A small image flow-matching model, trained from scratch: 21200 steps.
Rows from block 6 of a small image flow-matching model, named by matrix and row number. Rows with one number belong to one neuron. Each number is 50 + 12 x the weight over its row's rms, rounded and kept within 0 to 99. All counts start at 0.
After each neuron's rows are labels from the 100 images, of 14976 (inputs lightly noised), where the neuron reaches its largest size: "top examples" is what is common among them. Only what is clearly more common there than usual is listed. The data: photos of plants, animals and fungi (iNaturalist). In brackets: how many of the 100, against the usual share in percent.
# gate: MLP gate (model.blocks.6.mlp.gate.weight, 512x256), inputs 192-255
# fc1: MLP up (model.blocks.6.mlp.fc1.weight, 512x256), inputs 192-255
# fc2: MLP down (model.blocks.6.mlp.fc2.weight, 256x512, transposed), outputs 192-255

gate.177:50 50 50 50 50 50 54 49 50 52 50 51 50 50 50 50 50 50 50 50 50 50 49 50 48 50 50 50 49 50 50 50 49 50 50 50 50 00 50 50 46 63 50 50 57 50 50 50 51 57 51 49 52 50 50 50 50 50 50 50 49 51 50 50
fc1.177:50 50 51 50 49 50 50 50 50 51 49 49 51 50 51 50 50 50 54 50 54 51 47 50 49 99 50 50 50 50 50 50 45 51 50 50 50 50 50 50 50 50 50 71 40 50 50 50 50 48 50 47 52 50 50 50 50 49 50 91 50 50 46 50
fc2.177:50 51 50 49 50 51 47 50 48 52 50 50 50 50 50 99 50 50 49 50 50 50 50 50 50 99 50 57 51 47 54 50 55 50 50 50 50 50 50 50 50 50 50 38 35 50 50 50 50 50 50 51 16 80 50 50 47 52 50 50 50 50 51 50
top examples: phylum Arthropoda (76 vs 30.9); class Insecta (74 vs 29.2); order Lepidoptera (36 vs 13.7); family: Nymphalidae (25 vs 4.6)

gate.21:51 50 46 38 48 51 49 57 51 91 49 50 58 50 50 50 50 10 47 14 51 49 55 60 24 50 51 50 52 47 50 51 50 50 50 23 49 50 50 50 52 50 60 52 57 49 50 61 51 46 47 52 50 52 51 51 27 57 51 50 50 49 50 50
fc1.21:50 50 50 51 49 52 52 42 40 50 50 50 50 51 50 50 50 50 56 48 50 17 51 49 62 45 50 46 50 50 51 47 49 72 50 50 50 50 49 50 50 50 49 50 50 50 50 51 52 51 50 49 50 50 49 51 50 50 49 49 50 50 59 51
fc2.21:50 49 50 50 54 50 50 50 50 36 50 57 50 50 50 32 43 49 55 49 50 48 50 50 51 50 50 51 49 50 50 50 52 37 58 53 51 49 40 49 51 50 51 50 44 49 45 48 49 51 96 49 50 49 51 47 52 50 49 50 51 50 51 51
top examples: class Aves (84 vs 55)

gate.83:41 55 50 15 49 50 50 35 50 49 50 40 49 51 52 50 49 58 44 52 50 50 52 50 47 52 47 50 44 54 45 50 50 50 47 52 58 50 52 43 50 51 44 50 45 49 50 51 50 42 51 51 50 11 14 49 50 50 52 50 50 64 49 50
fc1.83:02 53 50 51 50 38 50 51 50 50 48 53 57 50 50 54 46 49 39 51 49 50 73 61 50 50 62 50 49 50 43 49 51 50 45 51 50 50 50 49 51 50 42 48 53 47 50 44 50 50 49 28 49 46 35 75 50 50 52 49 50 51 47 50
fc2.83:45 59 45 52 50 66 78 50 55 57 44 26 48 50 50 50 44 51 48 53 57 50 54 99 54 52 24 42 50 49 51 50 50 50 50 62 47 50 51 53 50 50 52 50 50 48 49 50 45 50 50 47 52 71 50 50 50 51 50 51 46 54 52 50
top examples: order Passeriformes (59 vs 24.9)

gate.120:51 51 49 49 60 53 50 53 55 00 50 51 52 50 49 50 50 51 50 54 50 52 50 00 50 48 47 50 50 50 50 49 52 51 33 30 50 58 49 50 53 45 54 50 49 91 51 50 48 50 50 50 48 46 53 49 37 52 50 53 31 33 50 50
fc1.120:50 50 50 50 50 36 50 48 50 61 50 50 46 50 51 50 05 59 50 44 52 50 50 99 50 51 50 50 51 49 50 59 49 51 50 59 50 50 50 50 48 35 45 50 50 45 50 42 51 50 49 50 50 53 50 50 59 50 51 50 61 56 50 50
fc2.120:49 50 50 50 50 50 58 50 22 58 50 56 49 50 50 48 50 47 68 50 50 50 50 50 50 50 50 50 47 50 50 50 50 68 52 50 55 50 50 50 50 86 50 53 47 00 50 59 50 48 50 47 50 50 50 50 50 50 50 50 50 49 50 50
top examples: class Aves (85 vs 55)

gate.166:50 52 49 24 50 50 49 47 53 57 51 56 52 50 50 51 53 51 51 33 51 50 57 40 45 50 50 50 51 53 52 12 51 51 57 56 51 51 44 50 50 50 53 49 46 51 50 51 20 49 49 00 45 00 55 49 50 50 50 50 36 63 69 49
fc1.166:51 52 50 51 49 50 59 45 39 44 50 50 49 50 50 50 50 50 50 52 50 50 43 51 50 49 47 51 50 50 50 87 47 52 47 49 30 50 49 49 51 51 44 62 52 50 50 45 56 51 51 50 50 54 65 51 51 52 50 48 49 50 50 50
fc2.166:50 50 52 60 50 68 34 50 47 50 46 50 51 50 53 60 50 50 45 47 46 50 42 70 50 50 49 50 17 26 49 50 68 86 47 50 53 50 51 71 51 51 52 50 50 54 42 53 49 52 33 47 50 57 52 50 49 47 50 49 49 50 50 50
top examples: order Passeriformes (51 vs 24.9)

gate.402:50 50 50 49 49 50 51 80 53 66 50 51 50 48 46 50 99 33 47 50 50 50 49 63 50 43 50 60 93 50 50 50 49 50 38 50 49 47 50 50 48 53 50 50 50 51 46 60 50 47 51 50 43 49 50 47 48 47 51 50 50 15 50 50
fc1.402:50 50 50 45 50 52 51 50 83 50 42 50 31 54 50 50 39 50 45 00 50 47 43 58 41 51 50 50 71 50 50 50 50 51 48 39 47 50 50 49 58 99 59 50 50 51 50 99 50 60 48 50 50 50 48 51 38 51 52 50 76 51 49 50
fc2.402:53 50 48 50 50 55 49 50 99 52 50 50 35 50 50 48 51 50 50 55 48 49 48 50 51 50 48 47 41 50 50 50 50 50 49 50 51 50 50 50 51 01 50 50 52 52 54 00 50 00 31 47 50 50 52 56 44 44 50 50 48 50 50 50
top examples: class Aves (83 vs 55)

gate.139:50 51 52 52 50 50 50 47 50 56 50 51 50 51 50 55 50 49 50 50 00 50 50 49 50 49 50 52 50 52 49 50 50 50 49 50 51 13 50 48 54 54 49 41 49 48 50 50 50 50 50 50 51 46 53 49 50 50 48 54 51 50 50 50
fc1.139:50 50 50 50 50 50 50 50 50 50 50 50 50 50 50 48 50 50 51 50 72 51 50 50 50 50 50 49 50 50 52 50 50 50 50 44 50 99 50 51 50 50 50 50 50 50 50 50 50 50 50 50 50 52 50 50 50 49 50 49 50 50 50 50
fc2.139:50 49 60 50 50 50 50 50 50 50 50 51 50 50 50 50 50 50 50 50 54 50 50 50 51 67 50 50 50 50 49 50 50 50 49 50 50 00 50 50 50 50 50 50 50 50 50 50 50 50 50 50 53 50 50 50 50 50 50 50 50 50 50 50
top examples: phylum Arthropoda (66 vs 30.9); class Insecta (64 vs 29.2); order Hymenoptera (25 vs 3.5)

gate.46:51 47 51 51 56 57 50 49 50 49 30 58 42 50 50 50 49 53 51 48 49 44 49 43 46 50 50 50 78 50 49 46 48 50 53 51 49 50 50 53 50 59 53 57 49 50 50 65 49 47 50 53 50 50 49 50 48 57 48 50 50 40 50 50
fc1.46:49 50 50 44 50 48 50 46 50 50 43 49 51 50 50 50 50 51 50 46 50 50 39 50 55 50 50 50 59 50 51 49 50 50 50 44 50 50 51 50 50 49 50 50 50 38 50 44 51 62 54 51 50 50 50 49 50 50 50 50 56 47 50 50
fc2.46:52 48 52 47 50 54 52 50 53 49 49 86 50 41 50 54 24 50 50 73 50 45 46 50 50 50 46 50 45 50 50 52 85 44 48 50 50 50 50 51 50 49 50 50 50 47 68 34 50 54 74 41 50 50 47 54 65 59 42 50 53 50 49 45
top examples: class Aves (86 vs 55)

gate.506:48 64 48 50 50 62 49 57 50 51 50 50 51 49 54 51 50 53 50 50 50 51 50 49 35 50 49 50 47 51 50 50 50 60 49 50 56 51 50 49 50 50 66 50 42 51 50 46 45 48 49 77 45 50 49 48 47 50 40 51 52 49 50 50
fc1.506:50 53 50 43 49 51 49 50 53 50 50 53 54 49 00 50 43 50 50 50 50 51 50 52 31 51 50 47 50 50 50 50 51 50 46 51 65 50 46 48 51 49 52 50 40 51 50 49 45 39 50 50 50 50 50 46 50 50 38 50 52 49 50 50
fc2.506:51 50 49 50 35 43 49 52 50 49 26 53 29 53 50 50 49 50 52 50 49 51 51 23 49 50 49 49 48 51 42 50 50 49 50 50 48 52 50 52 51 46 57 48 50 47 51 54 51 52 56 57 50 50 50 47 50 59 28 50 51 63 51 51
top examples: order Passeriformes (53 vs 24.9)

gate.394:49 54 49 47 50 54 50 47 50 51 50 50 50 50 50 50 50 51 50 56 35 50 52 50 49 86 50 52 50 51 50 98 50 50 50 53 49 51 62 49 49 50 56 46 57 50 50 49 50 50 51 48 85 59 50 68 50 50 50 50 50 50 20 50
fc1.394:47 58 50 48 50 56 50 50 50 46 54 52 50 50 50 50 39 50 50 57 48 50 52 31 50 76 51 48 54 50 49 99 50 50 50 50 41 79 50 50 48 50 52 48 52 50 50 50 25 50 50 49 51 54 50 59 50 45 50 50 50 50 34 50
fc2.394:50 49 51 51 50 38 51 50 46 48 49 52 50 51 50 49 51 50 50 48 48 49 50 44 49 74 50 46 37 50 50 19 50 50 53 50 51 50 51 52 50 51 50 49 49 50 48 50 51 50 50 49 48 21 50 63 49 45 50 51 50 50 32 50
top examples: phylum Arthropoda (63 vs 30.9); class Insecta (62 vs 29.2)

gate.147:50 49 50 49 51 49 50 07 57 33 54 60 44 49 51 50 60 50 42 51 50 28 49 84 40 52 50 52 60 50 50 50 52 46 50 48 50 50 55 51 53 50 46 49 55 52 50 50 53 42 50 71 54 49 49 56 40 49 44 50 51 50 50 50
fc1.147:50 49 50 49 50 50 50 50 51 64 48 49 58 50 52 50 83 50 51 53 49 50 52 48 49 50 47 50 26 50 50 50 50 48 55 50 44 50 50 47 51 51 47 50 48 48 50 49 49 50 49 45 50 50 49 50 50 50 50 50 50 45 50 50
fc2.147:48 50 64 50 50 76 51 50 91 51 58 55 91 50 50 49 50 50 41 48 51 49 52 50 50 49 51 50 48 50 49 50 47 50 50 50 46 50 50 37 50 21 50 50 50 50 49 50 48 51 50 50 50 50 50 56 52 50 46 50 50 55 50 51
top examples: class Aves (85 vs 55)