Weights of a small image flow-matching model: activation reglu, 77898 training examples.
Rows from block 4 of a small image flow-matching model, named by matrix and row number. Rows with one number belong to one neuron. Each number is 500 + 25 x the weight over its row's rms, rounded and kept within 0 to 999. All counts start at 0. Numbers have three digits each. After the name is the row's rms in percent of the matrix's.
After each neuron's rows are labels from the 100 images, of 14976 (inputs lightly noised), where the neuron reaches its largest size: "top examples" is what is common among them. Only what is clearly more common there than usual is listed. The data: photos of plants, animals and fungi (iNaturalist).
# gate: MLP gate (model.blocks.4.mlp.gate.weight, 512x256), inputs 128-255
# fc1: MLP up (model.blocks.4.mlp.fc1.weight, 512x256), inputs 128-255
# fc2: MLP down (model.blocks.4.mlp.fc2.weight, 256x512, transposed), outputs 128-255

gate.443 151:500500500500497534500523500500502501513505500594500511495490502502486500412500501498497503534500492501495497500501503499500506500495498482501499518499501499501500502267553500500500499500501484514500488500500502499498488501494508498497499499501509505500506500498503498497499500498498500503500498509466500500503500499500501501502499499498500508500499499512509499501498498507501500498510
fc1.443 168:514500500500497500500499500500501502500500500575501498497499500492500499500500504500499504499500502500487500500501500501499500501498492500500501503471500502500503512214531500426415490500500499502500497504500502504499499490500500500500500498515500502502500500511499500500498500498500500515500499506501500501499500500501500500501499500500500504500500500500502500500500500500501484499500
fc2.443 153:503499500499500414496495498522500487499500497533499505501502499459492443500500501498500495561494499498501488499501503501502488609500502501501488512505521499493505503519502563504505504503499500498500483503500490503496501544486496502500503485501500514500502573515499533500500500498509499497486501451495500467498492510443477491488505500506515522504499501518500502471501504504499500504505
top examples: class Aves

gate.505 109:500497499502546495500502500500499497514502500500500502509503508501500500483511504501515500499511576626495497498501496505506501548499488500502501495502502506486500500500460503500440499501500501501500506519542500504487472484500500500504504501486500500500500535500493568502499500500500490503504500498491498505496500501479496501492499502509500500501500500500500497500501501501500500500499
fc1.505 102:488500500500520500501502500500500500501500500481488499514501499500500500498502507500500590683506500500486497500500499501519500509482485500501500495507512502501500501522497500494498500505500500500500500500503501500499499457500500500501501506499680500500500501500500505502500500499500500501501500497500500493499500500500498500497500501505497500501499476499496498489500500502501507500499
fc2.505 124:500500500500504500500497499501500502501500500497506497500500479501500499501493500500500502503500461408500501500500499500501500398533511500500500498500530501499500500505481499514499500499500500500498505500492500497501500500501504500500500500500501501500500500501500501500500500455500499498499500500470501503500500497499500502500500499501499501500500500500501500500500500492499499500500
top examples: class Aves; phylum Chordata; order Accipitriformes

gate.160 211:503501500500500500497498500501500500497500500499499501499500506468496538501498494500494511498501481499494500507500501502516502485475505498499492541499457473497500500577510498513501504540499502500499500501520497500543472493550504631500531500496483501460501544504498500501500500504481502500501503500676501505499500465499500500503497500499500501500500501499500500482502489500500499500499
fc1.160 149:500500500496505490470506500509500501441500500500489488493500501504502491500500501498511500560503502499527500492506502502500501458585472513491520499489500502481500505501496500500523500498500504494490502490495500503389498499495503503500510500562498503497502487500507502500500488466499500499503503499496504500503500502500500500511500501497501510500500507497515499500502501498500499501504
fc2.160 230:502499502500500502500500501500499497499542510493500503500500490500498488499500483484504491507500498507492500500500476500498500501500499500500501499475465503500498496500500544499500501500500500501500500500500500500508510502511500500499502500507499497501499500498500500500483500529516500501495499448515500500501500515500520499491489500508499500500500499500505502519503502498500500498506
top examples: class Aves

gate.7 233:546497497500501495501482500500501496497491500485499512500461494496500497502499502500510501487499491476499501492500498489500530502483500516500506500497472503500497500499499492500499486499499500500501498502499499499514507501498500499500488499501504500497500499490499500500500499500502499497500483500500499499500500499494500500500500502516500500500500500503500500500499501500500500499499
fc1.7 165:498500493500500493632500500500500501325499500501500517503487456469501496500500500501499500492500500500500501500500498504500512491499506500502500512463453525500499499471500500508550498506505499499500500501499503501576496495498500500499500501549496500494500500499499499500498500495501500500469493516457500501500500500485500500499479500518503503500500500502500498499502500501501500500499
fc2.7 338:474500502501477570267500498518500501494499500499500500500501500500515502498500501498500500501500495500499501502491500500502500537500495500509500500506521504500500500500496499501497500500491468499500501500500501500511495512499500495501500502577500500500500554497497500500499500499500491498488500470492500500500499501490500503500503500529500499500500500497500501491490501495500500501502
top examples: class Aves

gate.248 203:498500717501502500500501500500500501498499500500500500506506500500500500500547579501501500486500538502503500498500500503409500500436500500499501500500500499528500500500459500500501500501500500500500500500500489498501497500499499501500500503494501501498499501501500499500500502500499500500599500500499499474500500505500500509487500501500498503500500499500500488501500501511499454500499
fc1.248 167:501501711500515500498504500500500502499500500494500500504500501502500500490519553500501495477501510501502500500499499501426500500365500500488500500498500498500500500500499499518501501500501500500499500501500500503501495500500500501500500507496510501493500501500498498503499499509500503483643499498500500500500501436503500501467500500500498500500500500500497437502499500517493477501501
fc2.248 125:500500501501496504503500499508497501501503502500501500498501501501500500486500500499501500501500500500500500503500500471499500499486500499500501501500501498502501498503500500500504500496495500500500499497500501491501501501500501502499497502504507508494495499500498499500414501491497497505500485457494499487499501500503500506497500500501500500498497549515501416500463500628500500500502
top examples: class Aves

gate.375 203:501501504505501501513500500502505500517499502487597499526501506466500500500500501500500500500502533501497500500500498500486491498458507500500501499500506502498500499501538497500500501501501507500500500499500478500500500507501504501501507479512493500511499500500496518513501500547499556498489500505503497531500500499499501519430500498507501509501499501497501500500498496499500499500504
fc1.375 241:504620494500470502500500500501501501518500500608516500479502508497565510499501575500500501500503500506491500500500491498499500500500500519504498496501513501511503500500506503499500499500503500501500500500500500500501499500471512500500500506491508500503498500492486552505461499500482498500561508500449499501498500519500499520500501498504501509500500500467508423501499499503500502501501
fc2.375 406:499499516501421502500497500497498501501500512500500500500501505499504533503501407496495501500501486502500482499500497499500498486500494494500497542504424507500500497500500532500493514500500503497501500518486498511500508478505588501500502499489499500500500500500500501500556502503343500489569499461490507501498467500500501500518500500526493499497500500500494302489502507499500500500500
top examples: phylum Arthropoda; class Insecta; order Hymenoptera

gate.321 079:504358500504501501501497500497496456500498500428489499482501508481501499499504461499500505503499503498498500569500518499501495504500502501500501500500500425430500494500484465500501502498494499501500464500500414500499429501501496498499547512497528502424492501499509467507510504499500532501500501503534503480500508500501499501498500497497501497501502501497500500511496500481503502499500
fc1.321 522:498509500500499499500500500500500501500500500500495500501499500502500500501533502500499500499500500489505500499500500500505500498498500500498500500500493500500500500500501500500501501500500500507500507500500499500500502500500500500500498498502498500500503500500500502509507500501500500500500500499493499499500500499501498499501500500500500497500500500526494500500500500500500500500500
fc2.321 178:499498499500501501495500500500501499499505500501497498499502500502500500501502497500495500501502500500500500497500500500499494490500500506502501490500500499500500500502500500501500500503500499502500498499500499505500499500512500499500500500499499501497500499501499499529500500501500495500500500500507497500492500506499500500500500500499487500500500499506500503500500500501499499502500
top examples: phylum Arthropoda; class Insecta; order Lepidoptera

gate.504 136:498501500500501500506534500500499501500532500496499500500510501502500430446500505500489546500498501499500500508502500479500490499498506502512500536431513487500500499449423504501500500535501420500496500497504498500634481499527497506499497500475445494502499499500500500499500501500500504498498466498476502496499500539494496496499499500414496500500500500494499494516501499501500502500500
fc1.504 167:496500499500502502511501500500500501502496500499500500500500500501500469485500498500489521502500499500500500510500500493500510487478500639507500501454500500499500500500499506496530500505502460500500500502501498499513416508506500484501500502476500500492499500499500500500502500501498500500500443517495500498499500497500500497500500500497467500500489500498507501499500500500500494500500
fc2.504 158:508500500500497506500500500503500500500501500500500502501499500483499493500500501500500501512501502497502502500499500500501495500502500446505500499540516500500500501500501500495502500500500500499500500500497499494625499776500502533500500503650500491504500501500500501500496500500499500500501491519501501500500498461506500501500501500500500499500500500500500496499500499500500500501500
top examples: class Aves

gate.467 223:500500500500500502496499500500500498499499500430566498500500500493503500490502505500500500501500464500500501501500500502500500479395499498497498500502500498498499500500542510501499500501500500500500498504500491501509499500500503500500500500500501500501490498508500487785501500501500508500503503500492500526501500500501503501526500500500509489500500500483500499483500499500500497500500
fc1.467 165:503499499500502501498500500500500496500500500362574499498499501480530500494499512500501500500500499498500500501500498502497500495472496502501494501500501500508500496500504485501500501500499500502500500501499500500501497499500500500500504500499500500496443500500500500614500500498500512500500499528491499509481500500502500407501501496499500499500500499500499493499500500500503496499499
fc2.467 165:499485521501499500499499499500504500495500501495494500499500500501500500500500514500500500502496501499500501498500503500501504472502500482500500400500501498500500499499501500499500499500500500501501493499501500500500500496499498501498502500499500500526479496500501500223500500500500500510500500500501502505499502500501500494498500500500500500501500482339511506500500503504501501498498
top examples: phylum Arthropoda; class Insecta; order Lepidoptera

gate.346 259:500491503500499491499500500499501501490502500453516502491532486499325500540475498499501500500499507503496500500497498506504498485498500511501500501500536495495500497500515505498494475462501509502497501495501500501500499500505506500500501480500497500514500500500501500500492507494500512499275500523482500504500500500458498500472500500500523491500500501500503505499498501499499498500500
fc1.346 137:500477533500499473502500500499500494472502500476646503491550498499325500532494497497501509495499509510496500488500496505501500482493501510502500500500546494469500499500577505501464481415502540500498501495501500500500500500495505500500503481516497500526500500493500499510498507497500536499439500521492500508500500503464488501422496500500499492500500500508501509500502500495500493500500
fc2.346 325:492500248500499488500507500499501500497499500541491499500501502500500500501506465505500516500505502500499498499501503501503503533501501450501507500500465516499504499500500500500496498500514500500500499502500501416500498490502500505502500500495500500500500500500500500494512499500501446501427501505499491500502506499500501503512500497500494500500501529497495684503501500501501500500500
top examples: phylum Arthropoda; class Insecta; order Diptera; family: Syrphidae

gate.1 241:497500500493467519483500498499501502498495500500501499499465577500590501546496501499500450500498498501500499495500505508502488504499501497501500499500376495500501498500500507500508492501492498498500499495499501514499537496502504500503504489508500500507503498492501532502501500494496500499500499500473499500501500498500498493501501502583508500500498501498505500501500495500497494500498
fc1.1 152:500494500508446500502500496500500500501500500483492498498485499495499503511499500498499499574500552479495500505500502519500500513542535500485500535503538495495500500531484472506495499500501459500500500478500501504500572525503498500500501500515497503501505500498504499505500501500498499500476499501501500469500500478500499502511500499508498483500499501501503500519500498500498503500500
fc2.1 331:500500499500489296500500499509499443500500500363501501497500393500506500547500501500500510504499500500501502500500507498500500501500500500502506505503420504500500500500500498500500499501613621500500507501500500500500501556509500501499500500488500500500501495500499500500500500500500500501481500501528499500498511498500499500500501498487500499498501500491500500506500500504500500501492
top examples: class Aves