Weights of a small image flow-matching model: 10.1M parameters, 21200 steps.
Rows from block 6 of a small image flow-matching model, named by matrix and row number. Rows with one number belong to one neuron. Each number is 128 + 32 x the weight over its row's rms, rounded and kept within 0 to 255. All counts start at 0. Numbers have three digits each.
After each neuron's rows are labels from the 100 images, of 14976 (inputs lightly noised), where the neuron reaches its largest size: "responds to" is what is common among them. Only what is clearly more common there than usual is listed. The data: photos of plants, animals and fungi (iNaturalist).
# gate: MLP gate (model.blocks.6.mlp.gate.weight, 512x256), inputs 64-127
# fc1: MLP up (model.blocks.6.mlp.fc1.weight, 512x256), inputs 64-127
# fc2: MLP down (model.blocks.6.mlp.fc2.weight, 256x512, transposed), outputs 64-127

gate.166:104126128110109123129126126131128130159139140128124127127130131129128129129128127125112128128255129130126131131161128128107128078249123128125146149097129144099076128133128129128181120132128126
fc1.166:125127149255126127129131136126128126049125111129140129200122134129127128140127118138126127128128131128126153129137128093131128126143128127129107000128128129128109129128128128128255142102130130
fc2.166:127127102170127128129129131129115057132132128157124255040128128127128127124125217124122129149129112128127145139130139122115128118169127122126128126129126121127131128124171127125131129151128128
responds to: order Passeriformes

gate.480:130129128128127122128128127129128128128131128132128129127130128127129129128128127133127131131126255128128127141128125132126124127126128124161000128130171130129127128127127127126127128127127128
fc1.480:126128255170129127128120128129128129128128128128128131119130128128108127128128127127127128129128178112130128129128121126128127129129096126128092141091155120127128128240123128129129129129128134
fc2.480:128129128125121128128130130145129178129129129128128128127131127130128123128128127125129018126128127128163126130128226127129128128128127128128131116110124121127126130129128128128144134128128128
responds to: class Insecta; phylum Arthropoda

gate.429:125129128135145128128142125128128067111128129121129128128128128128163127132128127129121128125135132144126131109121131116128131131147127130134128131142129128128151125114128131123116130128129127
fc1.429:130128128127129128128127126128128128164131127128129128130132128128128129126128129128128126128124128127134095128137126129129129125119128128128124126128127128128111129133131127129154104127128129
fc2.429:129128129130128128134149108132097128128255124145144128131134132128148155131130128255063127150125135128138109132121128128130118130127180131140126120119130128128128100127129186135113129124130126
responds to: phylum Arthropoda; class Insecta; order Lepidoptera

gate.21:122155122127140127020163133128128192136133129128131129121120129128133154131248133120120170127125155129125150137129156133128138128127142128132175128124103148129128106025132128113132137133114109
fc1.21:128182126114140128125128117128127000128128195128130129128136153128145125127150127123126129128129092128128127128130128128128121128139129129129130127136128129123128131092129127128122128130113139
fc2.21:127131129127129128133085136128123126128128130128127128126131128151133127129125114132128128134124100128129129130114130128107128124128072141133077115128127128128128134128126130129130130128123124
responds to: class Aves

gate.364:128129124131130164119255143129141129137127111130128128107129131140136125132122166131118129116128098128131129132127120127137128129111113129113125125175124127131131127178128125140129127125133128
fc1.364:131128119134132129121128127128128161127128019128130116200128120128128128128114141138128128128129127128104128129127127129128128158161128128129128130125096129128120128125150115128127117128128080
fc2.364:146128129204131134125175125129128129132122123126113128014128128125118125150124128014129132126128107128158127137128130128127128131108128126128164123128129121128132127129146128128128130125129121
responds to: order Passeriformes

gate.46:121128174128127130120016128128132130129127134173142139123129128123126130118145122125125070128126115207128125145152129133128126128143100132131126136095130110128134111107141126107129128123110127
fc1.46:127128128129108107129128130127126125132125197128127127131129136127127128120131128210128128123128128127116129129122121127128128129134141128128128126131118096128130130128127123128128127138123128
fc2.46:125136115139124128140129128127107210126170127128130128127127128127135126130124141129124123128129160110041129128138128119133128128122127128128128129129127128129140255121119130128127128127142137
responds to: class Aves

gate.229:165111133171135126190180138124132127134195123202125131074128148124184127023128128000120112135130099123169179121121130124125129128169126137124134128095194141128153128180131124113068129109131128
fc1.229:130128128128149122135127130128129249135129127000127113168082177128122109129128129128128139201113106107130065128124114126129128126137128119128094127128131139129133168132128128128128134129129127
fc2.229:127128128127127124128128160128128115128128128000136135126124124128128128133129129133126128242128135128128129124123127128129128152127129184128128136133127128125139135122112135128118129128124123
responds to: phylum Tracheophyta; kingdom Plantae

gate.220:127128128127125130128115128068128128128130128130133130127128129124125128102128128126129127128128165000129128121126128129101117128127128129127128122128127000128128128128127127128129126128128128
fc1.220:126153128125128128128098128128101128128129128128128101128128128121125128107128128128129000129126125000132127126126106133095127126128127128130137128125128000165130128124127128128128128128127126
fc2.220:128128129128125128127127131128128130129128126129123128127134117128113128128128129128118131128129127000124133097128109128152128128151132128131130126128137255128120116127127123128137128129123126
responds to: class Aves

gate.81:128128118138152128129128129129129134220128129124118131129127131133097129128128125124109128127138127130118159132125134128126128000169128130129128250127129111141126130124127128126122233156127133
fc1.81:123128128130081129139124128129127124132124207127130128128131124128152128126127127131138130135123130131128129127131128064117130255076127128128135045129128129112142142127119127128000125120128117
fc2.81:107138128125128097127126129128106129137149142130122255129150127122136128128120164128128128128127115127129137128078126119127128124117126128127123131137121127128133127128124130130125126110128198
responds to: order Passeriformes

gate.224:126127128124114126099128127255129126077126112130130161130128116128129128128127111040111112129129129128128115129128128128000255115128132081129128175080127129136130128142193124161128123134128128
fc1.224:127125126128128128128127125064166078186120116125123130128107118128127133127127128132129136136113128128126133148129128125231126142152119144128132125128129129126130127130000138129164129145130130
fc2.224:133129181128180132127173156118128225128126126129142129128119133128135133144127128134128128138141125126128182129131128110128081129121130028120128125126128128122102123137122126129125124126126128
responds to: class Insecta; phylum Arthropoda; order Lepidoptera

gate.402:127129133130129128128128124131128038127137113128128128128125128127124128127130128128091129127128122126128128129132130125128126127128038141106127128127128132130131128136130127127128135128128129
fc1.402:127126125134129164106121149127128134120123127128128127002128000127129129122205123208128129130146128119135129130137122128129128129100128127128128127122128127139126127128127129130121127127131131
fc2.402:128126122135128139130119123128131131128130119113125128239128129150129127128128132127127128134131129123090128129114128129128128129129113126128128117112132131133128070136127128128131129133134123
responds to: class Aves

gate.136:122134110129128122118162127125024000127132120128128129132131127082129123127121124126129127128128074128129128130129113129122124133128126126128128129137128128126128132127138128128131128128129128
fc1.136:128133128127128127126127128127050000127134129128128128128134127127128097135126128124131128128111062128131128130128127129129092130129116128128127128128128139150127152127134128128142129128128128
fc2.136:117152126128128128128125128136129130128000127128129128128128128128128128127128129128132099128141128128127133148127126128030128128130128128127126128120127128122128154138148128130128128127130128
responds to: class Aves; phylum Chordata; order Accipitriformes

gate.6:130165121127129127119129128133128132121129125140158128129109115128130133128127128128128125112142127133124144128098104128134129127134129132129128106137128127127128129117137128128139116140127134
fc1.6:134133117126128128119134129131128149114128127128156128130116127123128125128128128128111126094130125128127134128128126082130129127138137130129125087148128127128130128124128130128153104132128141
fc2.6:216122129133126128118115124085148131127115128228126127116133128131136090088132128124128129097137129127127128107138128129000127145147126107133128127127128128132132128123128133000123122117128131
responds to: class Insecta; phylum Arthropoda

gate.147:147129110120132128250136140128155180124123112127135128000135132128129127131096143078120128127128126128112117133118128126129127130160129136128174129125128128128130128156127126105112135119125131
fc1.147:128128129136128128120124115128102000128184138128124129151126133126127127150128123128127136126106131130116126131121150128128128128127128129129105129128114117114127124255137131133131127133147122
fc2.147:133128255144128146126127129128175129126174126114133125044138128127128128124123139132125129128108113126127128043133123136130128134127128128125123128134128128127128125127124129124131128120128129
responds to: class Aves

gate.415:126128128130128122104127160120127134000131123131128130128110124127129132126108129123112128137098126140139129152010130043128128158151128120130130098126128145129060105127145124128140128100127066
fc1.415:128128138126129135128127129123126124125131119128136127075104005162124134105125129125128126159140121148137108132128129126129123210128128126129128000131128131126120129127128128128168185128128112
fc2.415:128128105128146165124135128128174067135125129128127000159122129157108124128127129131129137130122123125122180128128129128129128115122129167114120124130130129127134140131120122108125132112127121
responds to: class Aves; order Passeriformes

gate.440:128174127124120125128132120154121128128128131128128150122128128129119076128128128131127112145128033128126128128127074113109126128128108129097136128151129119131129128142121134000127128127137129
fc1.440:127123129128129128128128127119128128126141130128128128128128129127128255127127127127128129108129071128128127128129128129255128128128127128127109127128128128128127131128131166128128119129127128
fc2.440:127128127129130129128128080011128128128129128150129127128125128128119152128129128128129130129130130128127113133130127127000128128131127128128126118129126128128129128128131083255128128128128128
responds to: phylum Arthropoda; class Insecta

gate.411:127128127129130129143137130126128123129000129120131121128129128125128128140126130127101136145128121128134130127131107130125123129124127130126125139095128131129119128120128127128131131128031128
fc1.411:137127154126127129128058130129129255128143128127129128128128128128130048117128129129129128116128133128125127127128209128128130130128119128139128118123128109129128165130117122128126128128127128
fc2.411:118106128129128117128123134127119134129142126129137126130130134031128127106129106134054122154131126107116130000128130130127128116124128126216128128128130124124127234137130128128128126127173130
responds to: class Aves

gate.426:148128126129128136129131123135114126125131128129127123129150128128128126164128135131128127142128133128124127128025133128119129207050125117129127165128129130129114129127128130128127128118128128
fc1.426:123130128127128128127157150119128133100166128117129082132128126129133128117132128148132142089125128126127122144127129128125125090150154128116128089127130126128128154135142128127136125127170123
fc2.426:141127134128119131128136129120129123135107128131129139127123127137116131125131129014139131125128128128115126111132128127128128090130125155137128134128128127129149131102128128061133130099133133
responds to: order Passeriformes